A small contrastive image-text model, trained from scratch.
Model: 11.6M parameters, 48-pixel images, encoder arch resnet, encoder norm batchnorm, encoder activation silu, encoder depths [3, 3, 3], encoder widths [80, 112, 176], text encoder width 320, text encoder layers 6, text encoder norm layernorm, text encoder activation squared_relu.
Data: trained on photos with spoken descriptions (Open Images, Localized Narratives), 203450 training examples, 9.1 epochs.
Rows from block 2 of the text encoder of a small contrastive image-text model, named by matrix and row number. Rows with one number belong to one neuron. Each number is 128 + 32 x the weight over its row's rms, rounded and kept within 0 to 255. All counts start at 0. Numbers have three digits each.
After each neuron's rows are labels from the 100 texts, of 14848, where the neuron reaches its highest value: "fires on" is the input token at the peak. Only what is clearly more common there than usual is listed. The data: photos with spoken descriptions (Open Images, Localized Narratives).
# fc1: MLP up (text_encoder.blocks.2.mlp.fc1.weight, 1280x320), inputs 0-79
# fc2: MLP down (text_encoder.blocks.2.mlp.fc2.weight, 320x1280, transposed), outputs 0-79

fc1.694:128197103128173128104128128128158074170128177082128128128128128063128077189128170128065128128128161128128182128128086128089128128128128128128128128150128107143128083168128128057092069168128128128128137183128180120128190162128128128128128114
fc2.694:128128128077143128056128128100128128158177128128128128113128128128078128128128214128091128128128179128145128128128128128128128128128092078129128128128172128128128128098192128128100122128128128099176128214128128128128128193128128110128085128
fires on: "can"; "are"; "where"

fc1.711:128128097128128128078128128128128128169128201100128169128128128083162128128102128193128128112128128128128186208128074128128105128128128155069049128128128128174128120128083128128128039128128128193173173128106181128128100153062128128175101100
fc2.711:128128128128128128067151128133085128128128128128143128128128169128128128128128185238128128128086114128171128255128128128128128128128128104128118128128176128128128128017084128128128085128119128128189128190030114128128128128101215128128128128
fires on: "the"; "see"; ","; "window"

fc1.467:034076126128128128128076156128128128123163162141128120093128204128175090128169049128127112119140128075078128186090174128108065128062164128145074069164127128066131195128062184128128128091101116178150184177128136053128128120128087107128163049
fc2.467:128128128128128128128128128218177136078058128128128197128162092128086149128128128128048128128128128128085128167112128102061121158128128208168124128076128128084052110084128162128128128203128101183128181088072099201192128183138137128143160120
fires on: "smiling"; "standing"; "sitting"; "men"

fc1.637:128128128157220168128128128128128128128128128081128128160128143085141142204128128128128128128046128128093128128128128128095128128128128098128128128128167097128167128123128128128128128128128138154128171206123172166128187128063109148128128036
fc2.637:128128128128121128128139160128149128128128158156071128128093128128128128118128111128146218075167128128150128128101112128128078128128128128216128128138128204128128128128128128128087128128243128128101128128128167128128128128138128129128128147
fires on: "we"; "a"; ","; "where"

fc1.522:080166128101145128128128099128128128084128128128191128150128099097079178128128128110128128128080159068109128128133128134128178128235128128077128125109079067128114128128128128106128128128128061128128128128128128128103180224063090185146128115
fc2.522:159128071144128132131156104075106073128153128101128128128060138128179128128128128128121094128128128128132128144194128128128128078161128128128128119128128104227128128128128128128128150128079107128128128189070198177128110129074128160126128128
fires on: "buildings"; ","; "city"; "and"

fc1.151:128128128082107128179128163128128107050128128128128128128128067128063167171107128128047128174128128128093048188145125128128128128128128171128183112128122128044139128128128128085128128128124053128147128128211128161128128128128128170150129000
fc2.151:128121128036128150199128128128107128091128128128128128128155128128067128185082128128076152217128128128117128195169128090088128128128128246128255043128172128054128128128157128128173128109075128128128128128150128128128128128151128128206128128
fires on: "and"; "on"; "."; "parked"

fc1.313:071128032128204165128128148128128128118128244046138128128128128128128128128128128103020128128128128141085128128128128128128182128128128128128128128168128128128128195179128149128128128122128128128128128128128128123068128128128128128128128063
fc2.313:069128128128087128128142128128128255128128128173128128128128087128128128143188192128128226128108128128128128128128095128128128128128147128128128128081147152128128128128170128128128128128128128128138100128128128248128100128146128156128128128
fires on: "red"; "white"; "color"; "pink"

fc1.189:128162107128179163128128128111128128128127128104128186128128128118128128128128154128041128128128128128128087128128090128128128065076128129128148079128190040128143092188096128081128128210128118128108232198128140053128128128128128128128067095
fc2.189:146128097134128120115144128189135128128128128128128107211128099128111103128176103128128092120205217128051128128128128128128064128128033078128143140128128128128128128128080103128142128129128128128128128112128128128162128081128128128076128128
fires on: "picture"; "we"; "smiling"

fc1.161:128128109128128197128174161177178128128143244128128128049128128128182085128128128128135104128163128128128128128128105128128128128128128128098128115162128104128128209147128128128082128128188148128128128128128128128111095059128128109093128105
fc2.161:128128034128128128128128130128054177128167144128128170191128128133128128128128154128128128128128128128128128128128128165061128128128128128128072128128203134128128128174128028128128106128128171128092128192128128128128017116144128128128128100
fires on: "white"; "color"; "surface"

fc1.171:128128046128128128111128100128128128157181181128133099128128162027128128114128097128128128128105128128091087110174103184128182128094128094128128097097094083171151128128128095100128163128083128128171128255183178128128086128087128182128128120
fc2.171:167063087194115128128128128080097165128133155128114128128127128128163128128086107049134181128099017128128145042128089128128193123128198098137206128128139128130100128128128128128128156100128128128084128181157144185142056151128196128048128140
fires on: "trees"; "mountains"; "hills"

fc1.29:128128109128128159128113115128082112128211128080128128128128128128122143128128128128121121175128128128128128196128089128128128128128128128090162128128128076128196128155030118128128128143128128128183128203128110059128109142128128128128128128
fc2.29:116128128128034108128128152156165153128190184128128128050128134128128200169185175167115163128115128128128120128143128128140122128128128128093128128128128128129128131128201128128059128128128069128128128128128053128128082147158128128128070128
fires on: ","; "."; "and"

fc1.549:084128098087181159128128168128128091128128203128128065105128128085189094128128128115128070128128103080128091188128128162083128155128128128128128055142128079128151128140090128104079128128097128128159165128159128128061128128128166111211128059
fc2.549:169128119128127128128183128175128128128091128138114205177128070128128152100128128128128128193201128128128180102128128128128098170128128128128128128128128199151128128128106108128128128128128128128128128128079128119179128128128128128128128128
fires on: "smiling"; "."; "on"; "men"

fc1.603:128128128128128128128128128128128128201128159128128128128128128128128087238183168128128128128128199128172128128128098128128128128128138103128128129128159128128170128251128128000128128128128128128091196194128188128128128128165128128108070104
fc2.603:128128169039186070116128128200128128169128128128128159128128067128028232128128161181128117179128255122157128169128128128081128128059072128128188128128134128133128126073151128178128128066128128081208128128128099105128175110128128100128128128
fires on: "a"; "we"

fc1.210:128174101158176128128128095084152082169128194077128128128106128049088092128128151155053128128107128105167176128128065128085128097128120128065128128122128106140117081151128078052074071128128128121128153216104160114128162176082128128128128128
fc2.210:128187128128128101070128103128150128157128128128128128128101089072059128128128239166080127128128199143129147144128142128128128140030128128151189128128128075128128128090191072128128131128128128128155187216128128139128128128128128128128077128
fires on: "can"; "in"; "a"; "where"

fc1.320:128137149128139180091128128085100128085162126061185209128128128099128167128094128128128128128072128128128166128128046128128188128128128128091175128128083089155128084128070128123128128128087080231115128136098119168175128200128133167119064128
fc2.320:020112128128128136128138128128128149128128150050128128128182166128128128128128128152128128133068129057156111128128117058085128128138173128054128147128128056128075065107128128128128094107034128145128169128155128098169128128128179128206123088
fires on: "the"; "see"

fc1.96:128128128109157128096128128126146065167128128128096128128128128128062112201128181128069066128113181109163128128128128114108128128093066128099088097080128090128159096164164128030094128156114124061149186196128189083128171167128128128113128080
fc2.96:128128140058117128128151085128128128128128062128192132193069080128063128160128203150092130128163203128120128128128128198133128122128056128200215127068128128128128128139179128128128128185151128128128162128060128128154128128111128107128128128
fires on: "picture"; "a"; "we"

fc1.68:035120128105148190128128194128128128128117128128181128128128128166169128140128070128121122128128128190128083128128128128128128179189167134128128100163128128128128128128121128125128137128128143128123128128128128173128128167128084128118128053
fc2.68:072128128062128128128123128128150128049128128128193128128129159128128135128157128079128128128128216128128128128128128128128092128128128128128071128128145070128128128128128136128128128144128088128128128089167173128128128024128084202128212128
fires on: "red"; "pink"

fc1.681:128128128128183128128128179128216128128128128108128128128124128088118223128128128128128128173147128128128087128139119128153128128128128128129128100178128088128154128128128056116076128128167128169128220128128120073128128128128128128128086128
fc2.681:039164128127128128128128128128128179162128185123128062128170128128128178135128128128187128145051150128128071128128128147128205219128128128128078128150128144128128117132160173122128172067128105128128159128128078128128128128155128128154128180
fires on: "road"; "white"; "riding"

fc1.739:096128156128128155128237203076128142128120128100128128159207128119128086131128128128128128128128128128158128128128158129068128196111188128128211129128118128128128128108136173109128118128177085128128056094124176128128128128128142128128173060
fc2.739:128082110128128128189128191128108045128140128150128128199066128164128128128128067106128115128156178128086128107115240128128180204128165154128044128128093120128128128146139128123128128109067146128128094149128147128055128128151145128131128191
fires on: "."; "red"

fc1.87:107145088128128166128128128128128152128168197061128128082189189086128128148076128101112128128128128128087128128177051128128133128128178167128128103128115084128128200075128128128128128128128042128128128154128154128138097128151128158123101128
fc2.87:128156128224075128128158128126038128101128128128128155128128076128128067189169155128128128128128167128091206128076144174199128128128128135153103128095167128206128128128064128128166128128086128128145128128128128167128128084128128158086184128
fires on: "white"; "surface"

fc1.565:128128128128114128128128082107151071128128078128080166159128128073128070183128128175053128128128128119128144128128128128128128128085128128128128104129128128128128128128149128079128128211128128128128180183128198128157169128081128128128064108
fc2.565:213159128128124128128128093119128104115180128128128128128128128128059128179128218128061128128128183128121128128130128205091128128057128128128128122128128128128179128128128128128134165167128128091128128218092128128110108128128130080162128128
fires on: "picture"; "we"; "a"

fc1.239:145186135084128128099128102128130036128128128127128151161090096062091149128128169128128104180128196129128128128151128128134128084128089128128128128128128122160141089188140071128097128128128115128128157128128128128082157194034122128186128080
fc2.239:128120128093095093181128086128128128128128074128128128128128125128049128124128128128128128100128128128128128128147089134128128057128128128192230128062143128128103128128183096128128092178128106128128128128089111158128064128150128136128089128
fires on: "picture"; "we"; "city"; "buildings"

fc1.476:128174128128176133128128128128128128128128189024240147128194098128107128128140128128128115128128128134128128128128128128128128124111128128128174128128128059128197128128128118128128128190128128128128181128114128128096128128128107135176128128
fc2.476:128128157154171107128128128176128128172128128128128121128171137236128128128174128109128128164050128128131212128128128054128128128128128128128128128128128128214128128051128128128128000128128128128128128128141061128153128128128061082198139154
fires on: "a"; "are"; "we"; "see"

fc1.472:128128128201128128128128128128128128128128140128128128128128159128128041255128128128128128128018106128128128128128128128128128128128139128102078058128128128128128128128128128063128128128128128128128124235128108128128145128128175128128164000
fc2.472:253223128128128106128103128128081041144128128128128164207077065128098128128128192128164128128128219128179128128128128128128128099128128128128128217128128128128128094090128090086128105183128128068184128128128064128128128128128128128128128128
fires on: "standing"; "smiling"; "men"; "sitting"

fc1.499:130128128128129128173128100079128165139192128071128128128141140128155128128128105113128118128092128143128171128191146087073128215132109176064088128128128143187128103058096128128128128128082128105128088128113128128128152128128157128128154128
fc2.499:197105107128058149128161128067114128116128134128101128128128132200126087128128136128155106128192128158128173128128128113128128128199148129128128128128128128128128191128128189088178146128128128128128064128128141162072062100206173072066147128
fires on: "the"; "."; "clouds"; "<end>"

fc1.675:128175106128128103136089132103136128191133128107093207174128128128146128109112097131154169157145166085128128113128128128128100098128204133128128097158102100180128076167128128092062061095034128128094178122108146107167172212128128128155114141
fc2.675:230156128076109154128128128128135128128147074111093152128128128128072203128127174128128147182167128168128128128128083128141128128057128110128211115108205109141165128128171128128106136137128094114128134094128083128128106136128128071142103128
fires on: "glasses"; ","; "and"

fc1.683:109128045091184099128128128128128128128186128050128139128212187063128181099078128128128128128085128083042128166146090128121156188128099128170150102128082045185162102128128102128160128084041053128128149148128128128128128128108138128128128128
fc2.683:151149128128128128128128171095128128128128128128168080128085068174128080172154178128151128183128128128128128133108128121128128110089179100128046103128121193128128130172123128128143128128128154128128046128128113128155128128138128082087159110
fires on: "water"; "in"

fc1.609:142128128128128128128089128072128114152128137171128128128128128128128128128128128150095000128154128067128128128128128128121128110128128068128128128128133084128183128170128201095122128116128128091128162128128167084128128128128153128097111053
fc2.609:142128128128128116128128128203128072128128060128128128128138128128093128181094164128128128128128190128128128128128128196063128128128031128128255128128128128128128128086128113128128089128191128106192128128128128128128128128128128072128159076
fires on: "picture"; "on"; "smiling"; "men"

fc1.430:128155128128128128128078167107128128099161193128143128090128128128181128128128128161141119086129128128089200128128128128128128186128170128128116102183176128128198128128051128059128128128078060128126128128128128128128128124128128128150128122
fc2.430:179128110128074128120128156103128082208128194128118144077128207119118022128172155128169092128155128126128112112128128163122128124128128128102091188128128180128103128128111144128079068145128128128128086150051128100128128135128062052128083219
fires on: "men"; "persons"; "women"; "standing"

fc1.296:143166128128219128128128163163177128128158116110158106098128110111102159128158185128099128173128128149133128114128111130152163128087128128095155138212192128092162140128135106113134128153147128120128128128128137132128128096128108102160105128
fc2.296:128195128149137128153128182128128174121128128114155128125148100128103175122176128128128179128128128168128177128128105113128128195128153125168144128154127138128128080067161128103119111128128106128130128077113057128161175166140067128183127128
fires on: "road"

fc1.495:128158128128128128128128128128148066160128127128109128128109080128064128128157201128128128128106197069128128128128128176128128128094089128098093084100128080128163118187128128056107122128107105093128188206128175080128128143128128090123087128
fc2.495:179129128128112128128158084128128112128160061128197128128128044128079163128128195128072128128128128128128128128128128128124128128062046128197243128086128128128128128123176080128128128160128128128128128128128128128128090101128128094164128128
fires on: "picture"; "a"; "we"; "see"

fc1.359:128203076150128146145107128128128128128154120128128128128128158045128128128128128180128128128128128128128064128177128128085130128128101128128080128115128128088124128128108128000093144128128175183129249247128128100128128195128157128083128128
fc2.359:128103063096128128128128133128128128128111108128128070128128128085130128128128128229128182128074128144085128128132128128170183128072128128128128079065109132084177103139212128128128128137128160128231128128128128128063128158128213128128128125
fires on: "a"; "flowers"; "leaves"; "we"

fc1.334:128128032128128153128128094062128128128128102100128128128128211059185128128128128128128062128128128150083128128128128128128175128094128128128128084128128128120139128128068088128149128194128159128128128199085242128128081128128189128128128128
fc2.334:128128128128128128128128206193128128128128109128112128114128173097128128128128059128033139128128128200089128128196128158128128034053128172199162073128128128058128128128189132060128128128128186128128128128086128128128128128185128128128128128
fires on: "the"

fc1.745:128199069087128086128128121169176128128156179128128128167173144128087103128124103128128129195149190101084128145128105185117113128128103128149096071100109114153166187106128153087108128128064075128149163128160128152128116128128128147158149065
fc2.745:156128128128084128128128120128135060183128128217128071128094128168128054161105128122140128073203137183128159100081138128128128077147128128159125147128128161123128185086106169128128150147226128085143102128106167154128128091128128087045140128
fires on: "and"; "."; "plates"; "plate"

fc1.607:166128098087128128189192128128128128128128128113162128083128089128128128128128099128116128207128069128128020148128124128128128128128197219128169099128128128128128128128162146105128180128128084128114091128128128176099083128128128128135118107
fc2.607:128128173079128164128128141159128128092121128090128128128128128128128128128154128215083128172069128128096128178128128166128128106128106128128128128128169128064128000176164128128087075128033128136063196069128128137106182171128128193205128118
fires on: "the"; "."

fc1.524:030128128135128128128099128128128128128165175128128134082128128128116095177136128092128128094128162128058182128128095128128128128202128128128103128146128128128180128174087128128128128128128128167128193171160128128128128128128128128128128042
fc2.524:128128131158117158128128128067128128101093091106128128128128128123209064128128116128128093128150128128084195128101165128113051128146128128182092128189127128160128128150051168128128128209128164185063162128128214128128128128127128151066196160
fires on: "standing"; "smiling"; "sitting"; "men"

fc1.678:128128106159128175128075128128141103156222128128179194128128128159099205128128128100085128130128128128128126128155128128066128128128151176128177128205128014128173128128128200128068128169103128128128128128120128082128128177128128118128128128
fc2.678:234128128128011128128128041128128128128163072128188128128128128128128128128128165108128128128160128187128128128128128128177128128064116128101193128128128128128139128128128128191126128210139128128156118128128128128128075069128128128128128145
fires on: "and"

fc1.357:128128128164128128112128128128174128128128145151128128128128128089128127172128128128128144128139128165135092103063128147128116128100118055128128086128183097094128077186186103065101128095128087128085179208184142085067128189128128128084128073
fc2.357:220128128128141128052128128128128128217128128128128128153098086128128128128128211212128156128151181128158128128128128097128100128042173128128128128128128088176128128104151128128128123117128128119128128128056128128203180128128128128128064128
fires on: "."; "and"; "of"

fc1.512:172160128128128128128128128128128128060129128128202180128128128128081181133128128128071128248128185128106000128180128128128128090128128192128183128128077105087096128128170128099110128179128077218128128128149128128128133128142128128223128069
fc2.512:128128131093128128151128128128128117192069165062074228186109172128135128109128128128128128195128128128166128128185128066078072063099128186084128128128128107128128128128128208128128055118128128128128128039128195158128128128128128128128128183
fires on: "the"; "and"; "parked"; "on"

fc1.643:088128029144157126120080076146177128194128125076128128161154182063177103128082128140128128174051128029128128128157128168069163158182126167128065128100063128186147128114084103128128099128019128128128136146075150101128128128100128128182128128
fc2.643:073128089122128128057079122207128128128128207128179128159110158120128128128128128103124177131087196128128108130142128128138115128128147110128055108128128115161128097130128128079108064128079128148124191164143086125147128128065073164204128076
fires on: "is"; "sun"; "of"

fc1.563:107128128154184161122105186115128128128078128128128093128128128128152084128155128145100128128128088116127128101098128128128085064128128128111132093210128128079184128211110188128128128128161128128108128128128128128128128107128104128075146128
fc2.563:172122128128084128128128131128077068095128024171128128215128128128128085129128128128136137111128128067077128128058128139128128142128090132236128128128128128128128128128128128111128128164128128184124128128110128110145128128128106128128128128
fires on: "the"; "and"; "."; "on"

fc1.629:046128128030209128128107128128128128128128128128128128108128128128128128128128128128128128231131128128058128189128128128128197128128155128128185058128150128128128128204137144128128128149128128128128128128128128135075128128128128177128128062
fc2.629:128128128114128128180128128128128196024128128128128128128128155199128128117213128128138128128128128128128128128128128104189076180128125128128105128128128148128125128128185128128128170110128128128128128128128128128128128128128087178025217128
fires on: "red"

fc1.405:128128049128128128128128128128188128128219128098128128128128210128128128128128128135128128104166128128128108128128050128056128145093128165128194076128128031128128128128128128128128128128128067128134137128128128100128128128128128128128069128
fc2.405:128140128128119128117128128128032128117133128225128128128128097128128128128128128128128128051177128128128128128128128128142128128128128155128109128128128128128128128057082165100128128128128128087128071128128128110128128128128201080128128128
fires on: "snow"; "."; "and"

fc1.757:180197128087177127154128128128128046128128128085242128128128128128128128128128128146120128128128158120128128128128128203128194128154054203128128128128128128128153128064077056064128128128057128128128128128079128121128128128128093128128145128
fc2.757:194128128142128222128128128128128067128128128128128128128128128128088128128128128128128128196128128128194128128128080128128128128135128128097128128109194128128128163128139128128086128128153128200128128088128079128128128128128128128216000128
fires on: "buildings"; ","; "city"

fc1.146:128128128169128047128128202128128100147128128128179056128128181158128128128128131128128128128128128128128128128128128128048128159128128128128128128128018128128128222128128128088076109128108140128128128136128128128128128082128037128071217128
fc2.146:128128128128124128222128128128128127128128155070059128128128128128128128128128025128128128128095128128128081128128128103128228128128128128128087128128128255128128128128128128128128128056128128128128036128128128128128128128128199128103128128
fires on: ","; "and"; "on"; "are"

fc1.38:113206168087128128128140128128146098128133128129207128154128128128070128171128128141128128152128200128084128113167128128093128128128128128128153128152087069128128128128128128072128128128126128128122179114143164128128128128128128197204128040
fc2.38:070127128132128128128181128128128128099128128128054179128180123128071128128128128128036128107128128128128128128128046076051128064128128128128219128123128128128128128128128128128128000123128128193128128128128190128200128179128128135128109074
fires on: "and"; "sitting"; "on"; "parked"

fc1.456:128235128128191128096128128085128128128128186128157128128128128128128128162166128128029128128128128128128128128159062171128128063128157128128128128128128060128128128210128105073128071232128128128128161209128128128128128128053128128128055128
fc2.456:128128128063128128099041128128128128128128072128209128128111057146059128128128175147128128229128224128128128167128128128128159128077078128128128128128151141128214128119179128128128113128128128134198128128128052122140128151128024137128142128
fires on: "can"; "are"; "see"

fc1.642:128068121128138128128054128102096128128128128134128128128155128129128128128128128128120128128105128128128128128071128128128128128138184128085128056128169054128177128169036128128128128128049076128173172148129128128079124126126128128128128060
fc2.642:128221082128168128168128093186173128128159128063128197129151128128052128080067152128128128128128210128174142128223056128128128128128128245167137195128098128163073128033206128095128068128128063152128128128128171140156128128128128128132116128
fires on: "smiling"; "men"; "women"

fc1.37:128169128128144128086128128128128128180128128135104126128128079054128040212128128128078128128128164067128151128153071128087112128128128128049067128162128128128128128128128157128128079202152128128128168246128190068132197128128128101128128103
fc2.37:128128128128128128081085109114128128107128128128192128128099128128128128194128128128128128128128128128095074167128128128128128128128128097156214128128192075128227121129195128109128132128128128128128185176113128128061128128128132128192104128
fires on: "can"; "a"; ","; "see"

fc1.148:128095128128169128128069128181126128128195143128171128128128128128128128128185210128091128128118128056128104134128128128100128128195128128128128127128070023128124128128060124083060128187086069138134187177128128128128141056128128128200128123
fc2.148:131218128085171092128160128202073128128128110128128128157128128128101128128128128128047128170128128096128128142128128188128173128128128128128199094057135128088090128128128128101128079122123128182128128144128128139128128154142128128128128096
fires on: "sitting"; "standing"; "people"

fc1.500:128175162128151073128128176128128128067179128114128128108129128128093128166121128128128128128165175128084128143128128118116128128152161135117127128166170128073128093128106128020128073099105128128128128140128111074128128128134128083165128083
fc2.500:177137079145022128109089128069053128128158156128097128128097201094210055128128080128128115128128128145128107103128128145128112128124128202126128128111103128189128128128081107120124113128128180128111128128128128128128055110128140128084110128
fires on: "sitting"; "smiling"; "standing"; "men"

fc1.653:128162144128128128128151128128147128090179101100128207128149128151082184135170172173088107166128128124128128173161083077071081151101122190102172152116213063128128128111128174106100128151147058128128128114128098128192107128150128097184128101
fc2.653:146128128128090209083128113128141125128160094128128088088089121128128128166189160128128128203128103128128067128091128158175128116076128130145128128128148163128186229194095128202170128128160128160128092143128128128087077077153128128128171128
fires on: "snow"

fc1.286:128128128110128128128118128128128050128128067128078128128128128050128128197128128128128076128094128118128128128181128128128128128128128192075128088115128128129129128128128133045074128143085130128128128223128128128128128191112128121130128128
fc2.286:158128124128138117128128099154164097128128057117206138188103079128075146128128200162128128128162233128128128144128128211102084144077040092229193128070128128128128128128181128128120128150145081095128128128081125128128128103128128073137128128
fires on: "picture"; "we"; "in"

fc1.661:128170128128128114128128128128128128045199177128209128128128128128128128128128128128043128150175128128128128128187128128128128128128126128128128128128128042128144128128128195128128128159128128128128182128128128128128128128190128166128128026
fc2.661:128128128128128148128128128128128100128128128128008128120237128128128160128128064128128128108128080128000128171128040128128128128128128128128128128141128128128128128128128128128172128128151128128128128128145090128087065128128128128128128128
fires on: "smiling"; "."; "sitting"

fc1.9:128171128128128149128082140134128128128128128172128104128128174149128163205128085164075128087128128128128069162167105128128128107118063128128103064093096053151146114128045128075128128186102128128187128175104155128128128112128158107128102033
fc2.9:128170128130128128163161118171201072128128128128132161186128159128166124023158128128128128128195128128128141128128044080128134101128128146128164128128162103128164122087128160167128128128128128106128142128047202128128128128110128144136111110
fires on: "sitting"; "smiling"; "standing"; "men"

fc1.121:074193128171128128128128128128128128128144081128128194128128128128066170128205128108078128128160182128130069128128132128080128128128128128128182128122213128128128128140128128124091061128128064128070188128177128076128128128128058128186128092
fc2.121:145087151128096222091146110128128128128128028128128128099098128128128128072128155128128128128128063152128128112128128128182092128096084128128082128115164205092180128128055128183224128158168212128172067128128128128128097074128138094053128186
fires on: "snow"; ","

fc1.373:128128128185128128128166128128128128128121146033103128128194128128138124128128101128128128074186101162128203128124047128102082128112120142106128128130172075128128128128128127128128050128180077128128128128128204128128115128128162122076128128
fc2.373:108198128194182128128183128149136128128079128038128128127149074077105147128128128173081128169128108206128128128128110128198128128128128128104145128128201128128128081128176076086152062099149128167128128128087128183128169153128128145128087128
fires on: "white"; "a"; "and"; "surface"

fc1.460:128128128091128128128128128128128128128185128107152128128128128079128128128128128128128128128128128091101112128162128173053128128128067128128071128128103069128177191128128128033125128177128109128128208235128194115128128128128128134128128097
fc2.460:020099178128128128128175148128108128128128128128017128091128186061128183128107062088121160128128128128128059128089128124161106128180128128128128128128161115128127097128136128128128115128128128241128132083128128128072012131128134168138148128
fires on: "and"; "sitting"; "."; "plate"

fc1.265:128194128111145128128128128128128128128128128068128128128187128128128128128102123131091102128128128116144128144128129128128128128128084149128128128123128128128128151161114128074128116128128128128128128128086128128128128189077173128140128086
fc2.265:128161128128132128128087111114092128128109220086094128097128182128128053128128128128128128045128077128128148061157128181128196128128128128128128120098136128175128128128128128128128128113128128128128067191128128128128128128113122128128128128
fires on: "a"; "in"; "where"; "can"

fc1.177:181128145123204186089138128128157128128181092103171128128128108119144167128149137128119128199128128128128128095096103107144186128113128111083185128193154099128146128133128089128113134174141128128100128128128128128128150112128113128128081124
fc2.177:146194154128144093146128137128128191097163104128128158128180095146079225128128128128128190128128128128100128128113096128187128174128173128145165128128128115133128069096144128106128127097128076151128128079128082128184159155128085159128128128
fires on: "buildings"; "road"; "is"

fc1.337:128128128191128128128128128000128128128253128128128128128128128124128061128128128154128128178128128055122033128128128128128128128128128128128128128128015128128186128128128128103128128128128128128128128128128128076128128141128128128128128128
fc2.337:195127128128128128128128128128128128128139128104128128128129128128136139225128128128128143128128157128128128096145195128128128128128128128128128128164115128128128128128204128128128128062128112069097090128127128128128128128172139128102128136
fires on: "."; "the"; "and"

fc1.761:162121128128160086141092151128128128128166128128199156128187172111128128207166131128079104128062128093128133136128128128091174128214077128128128128128128085092131211099064128128128128194128078183128128176162128128128128074106124128193152042
fc2.761:128163067128128179128116128128128127128128128128089200160202128128068153159128128185061128128128128121086087128128096128128097128128128255155210128128128095128128107128128128128139084128099087128128146128049128175128128128128145228128128128
fires on: "sitting"; "standing"

fc1.198:128153134128204153128128128082071092094128102084185090171128128128128136110131194098128109128082170128022128136094156128163128128128081128128096128096128121128207108128025128119177128128096135128128136128067099136077157093072115190090159128
fc2.198:128128128108099128128074128103128128077204128128190128123128167124128190128131169128142085149061128075075076128136122156144175178161100167128075126071038128128208128101064118128128148133008093112181128128108128128089094128128133171128128134
fires on: ","; "the"; "and"; "there"

fc1.31:089110088128038149128100111128180128128128166128139128128128183020128128189128080101128128128128128128128128128128128128128190128128128128128144106128128128128128159128136128128128128079195128128128128254128128128061128128128128156128152105
fc2.31:128128128166128128128109155128128204128128128128128128083092125128128128128134223214128255128128128207128097128160128128128128128050128208146128092128191160128228128128128050073128071104128128128128128128128138128128117128145128128128128128
fires on: "and"; "<end>"

fc1.540:128128128128128128128128128003028128161204128128136128128102128128128128128128128128092128128128128128158128128167128128128194128128175128101128128128128111186128128128128128020079128141076128128128203255128128074063128167077180128128092128
fc2.540:188128128128128052113128128128128111128128128128128128128128027163055189128177255128104128128128202128128128071114128128135129128080128128128128128139155100169128128128155128128128128128182098128128128128128103128128122090128128128128128128
fires on: "we"; "see"; "a"