Weights of a small contrastive image-text model: 48-pixel images, 7200 steps.
Rows from block 5 of the image encoder of a small contrastive image-text model, named by matrix and row number. Rows with one number belong to one channel. Each number is 200 + 40 x the weight over its row's rms, rounded and kept within 0 to 999. All counts start at 0. After the name is the row's rms in percent of the matrix's.
Before each channel's rows are labels from the 100 images, of 14848, where the channel reaches its highest value: "strongest on" is what is common among them; "colour at peak" is the nearest of a few named colours to the mean colour under the peak. Only what is clearly more common there than usual is listed. The data: photos with spoken descriptions (Open Images, Localized Narratives).
# convs0: first 3x3 conv (encoder.blocks.5.convs.0.weight, 112x112x3x3, each kernel summed), inputs 0-37
# convs1: second 3x3 conv (encoder.blocks.5.convs.1.weight, 112x112x3x3, transposed, each kernel summed), outputs 0-37

strongest on: text has "road"
colour at peak: grey
convs0.52,114,236,113,232,226,203,194,198,214,210,193,198,182,254,87,177,165,195,165,241,191,108,207,157,206,209,197,207,217,265,218,188,209,186,237,112,192,179,217
convs1.52,107,212,178,231,305,191,147,213,250,249,259,149,252,259,195,221,223,251,201,244,236,242,204,154,226,219,222,219,188,267,176,203,148,243,239,183,193,189,176

strongest on: text has "standing"
colour at peak: black
convs0.100,113,305,173,204,245,235,262,184,188,205,135,180,206,224,222,238,261,202,205,207,252,189,132,196,235,217,155,225,223,254,243,258,212,198,224,222,282,203,197
convs1.100,100,178,213,212,154,190,227,172,208,166,223,200,132,199,212,196,227,144,199,137,154,213,245,203,172,147,186,217,194,201,158,156,167,201,191,186,136,149,176

strongest on: text has "grass"
colour at peak: brown
convs0.86,088,178,179,195,148,129,165,104,146,183,170,163,140,224,180,168,167,162,147,176,206,142,224,124,173,221,182,200,190,164,103,236,148,177,229,232,204,170,146
convs1.86,090,156,256,213,169,238,108,148,195,236,295,173,183,92,192,230,194,176,155,240,238,174,241,254,175,191,256,247,206,207,178,202,262,215,213,186,246,196,198

strongest on: text has "sky"; text has "trees"; text has "buildings"; text has "clouds"
colour at peak: white; pink
convs0.83,133,172,135,207,94,190,235,206,201,210,213,198,145,187,211,216,270,124,249,227,264,192,200,223,147,156,269,258,185,202,272,104,192,194,255,190,151,214,218
convs1.83,121,207,183,114,198,186,177,162,139,198,152,195,205,97,168,190,98,165,113,201,182,166,152,196,243,130,197,137,210,178,209,190,249,151,204,220,204,201,178

strongest on: text has "woman"
colour at peak: pink
convs0.105,096,181,236,152,198,151,174,175,133,217,201,183,213,176,153,136,141,235,197,117,192,303,153,132,225,233,244,158,212,166,138,202,206,172,222,200,196,172,190
convs1.105,098,178,184,219,238,229,213,198,147,259,202,234,225,226,292,222,217,192,224,202,218,220,299,178,250,236,199,257,240,194,215,209,210,281,255,177,232,164,233

strongest on: text has "trees"; text has "sky"
colour at peak: white
convs0.26,113,167,152,224,136,201,226,243,235,167,199,165,146,170,216,209,221,147,231,200,252,121,165,210,169,141,234,254,203,153,239,129,135,198,193,145,219,264,225
convs1.26,108,247,194,143,213,213,156,187,124,216,180,177,208,156,194,214,169,207,129,207,198,159,188,201,236,158,190,136,204,203,220,181,230,166,210,214,239,200,190

strongest on: text has "standing"; text has "people"; text has "wall"; text has "holding"
colour at peak: black
convs0.20,137,238,194,219,215,187,246,163,184,120,56,157,195,209,169,184,209,198,197,207,217,190,151,185,214,192,176,164,198,198,214,256,199,204,209,215,239,237,220
convs1.20,117,192,183,222,176,189,200,170,198,105,200,200,136,201,204,187,265,156,200,136,143,201,215,224,176,125,181,216,196,191,100,147,207,200,204,180,160,143,142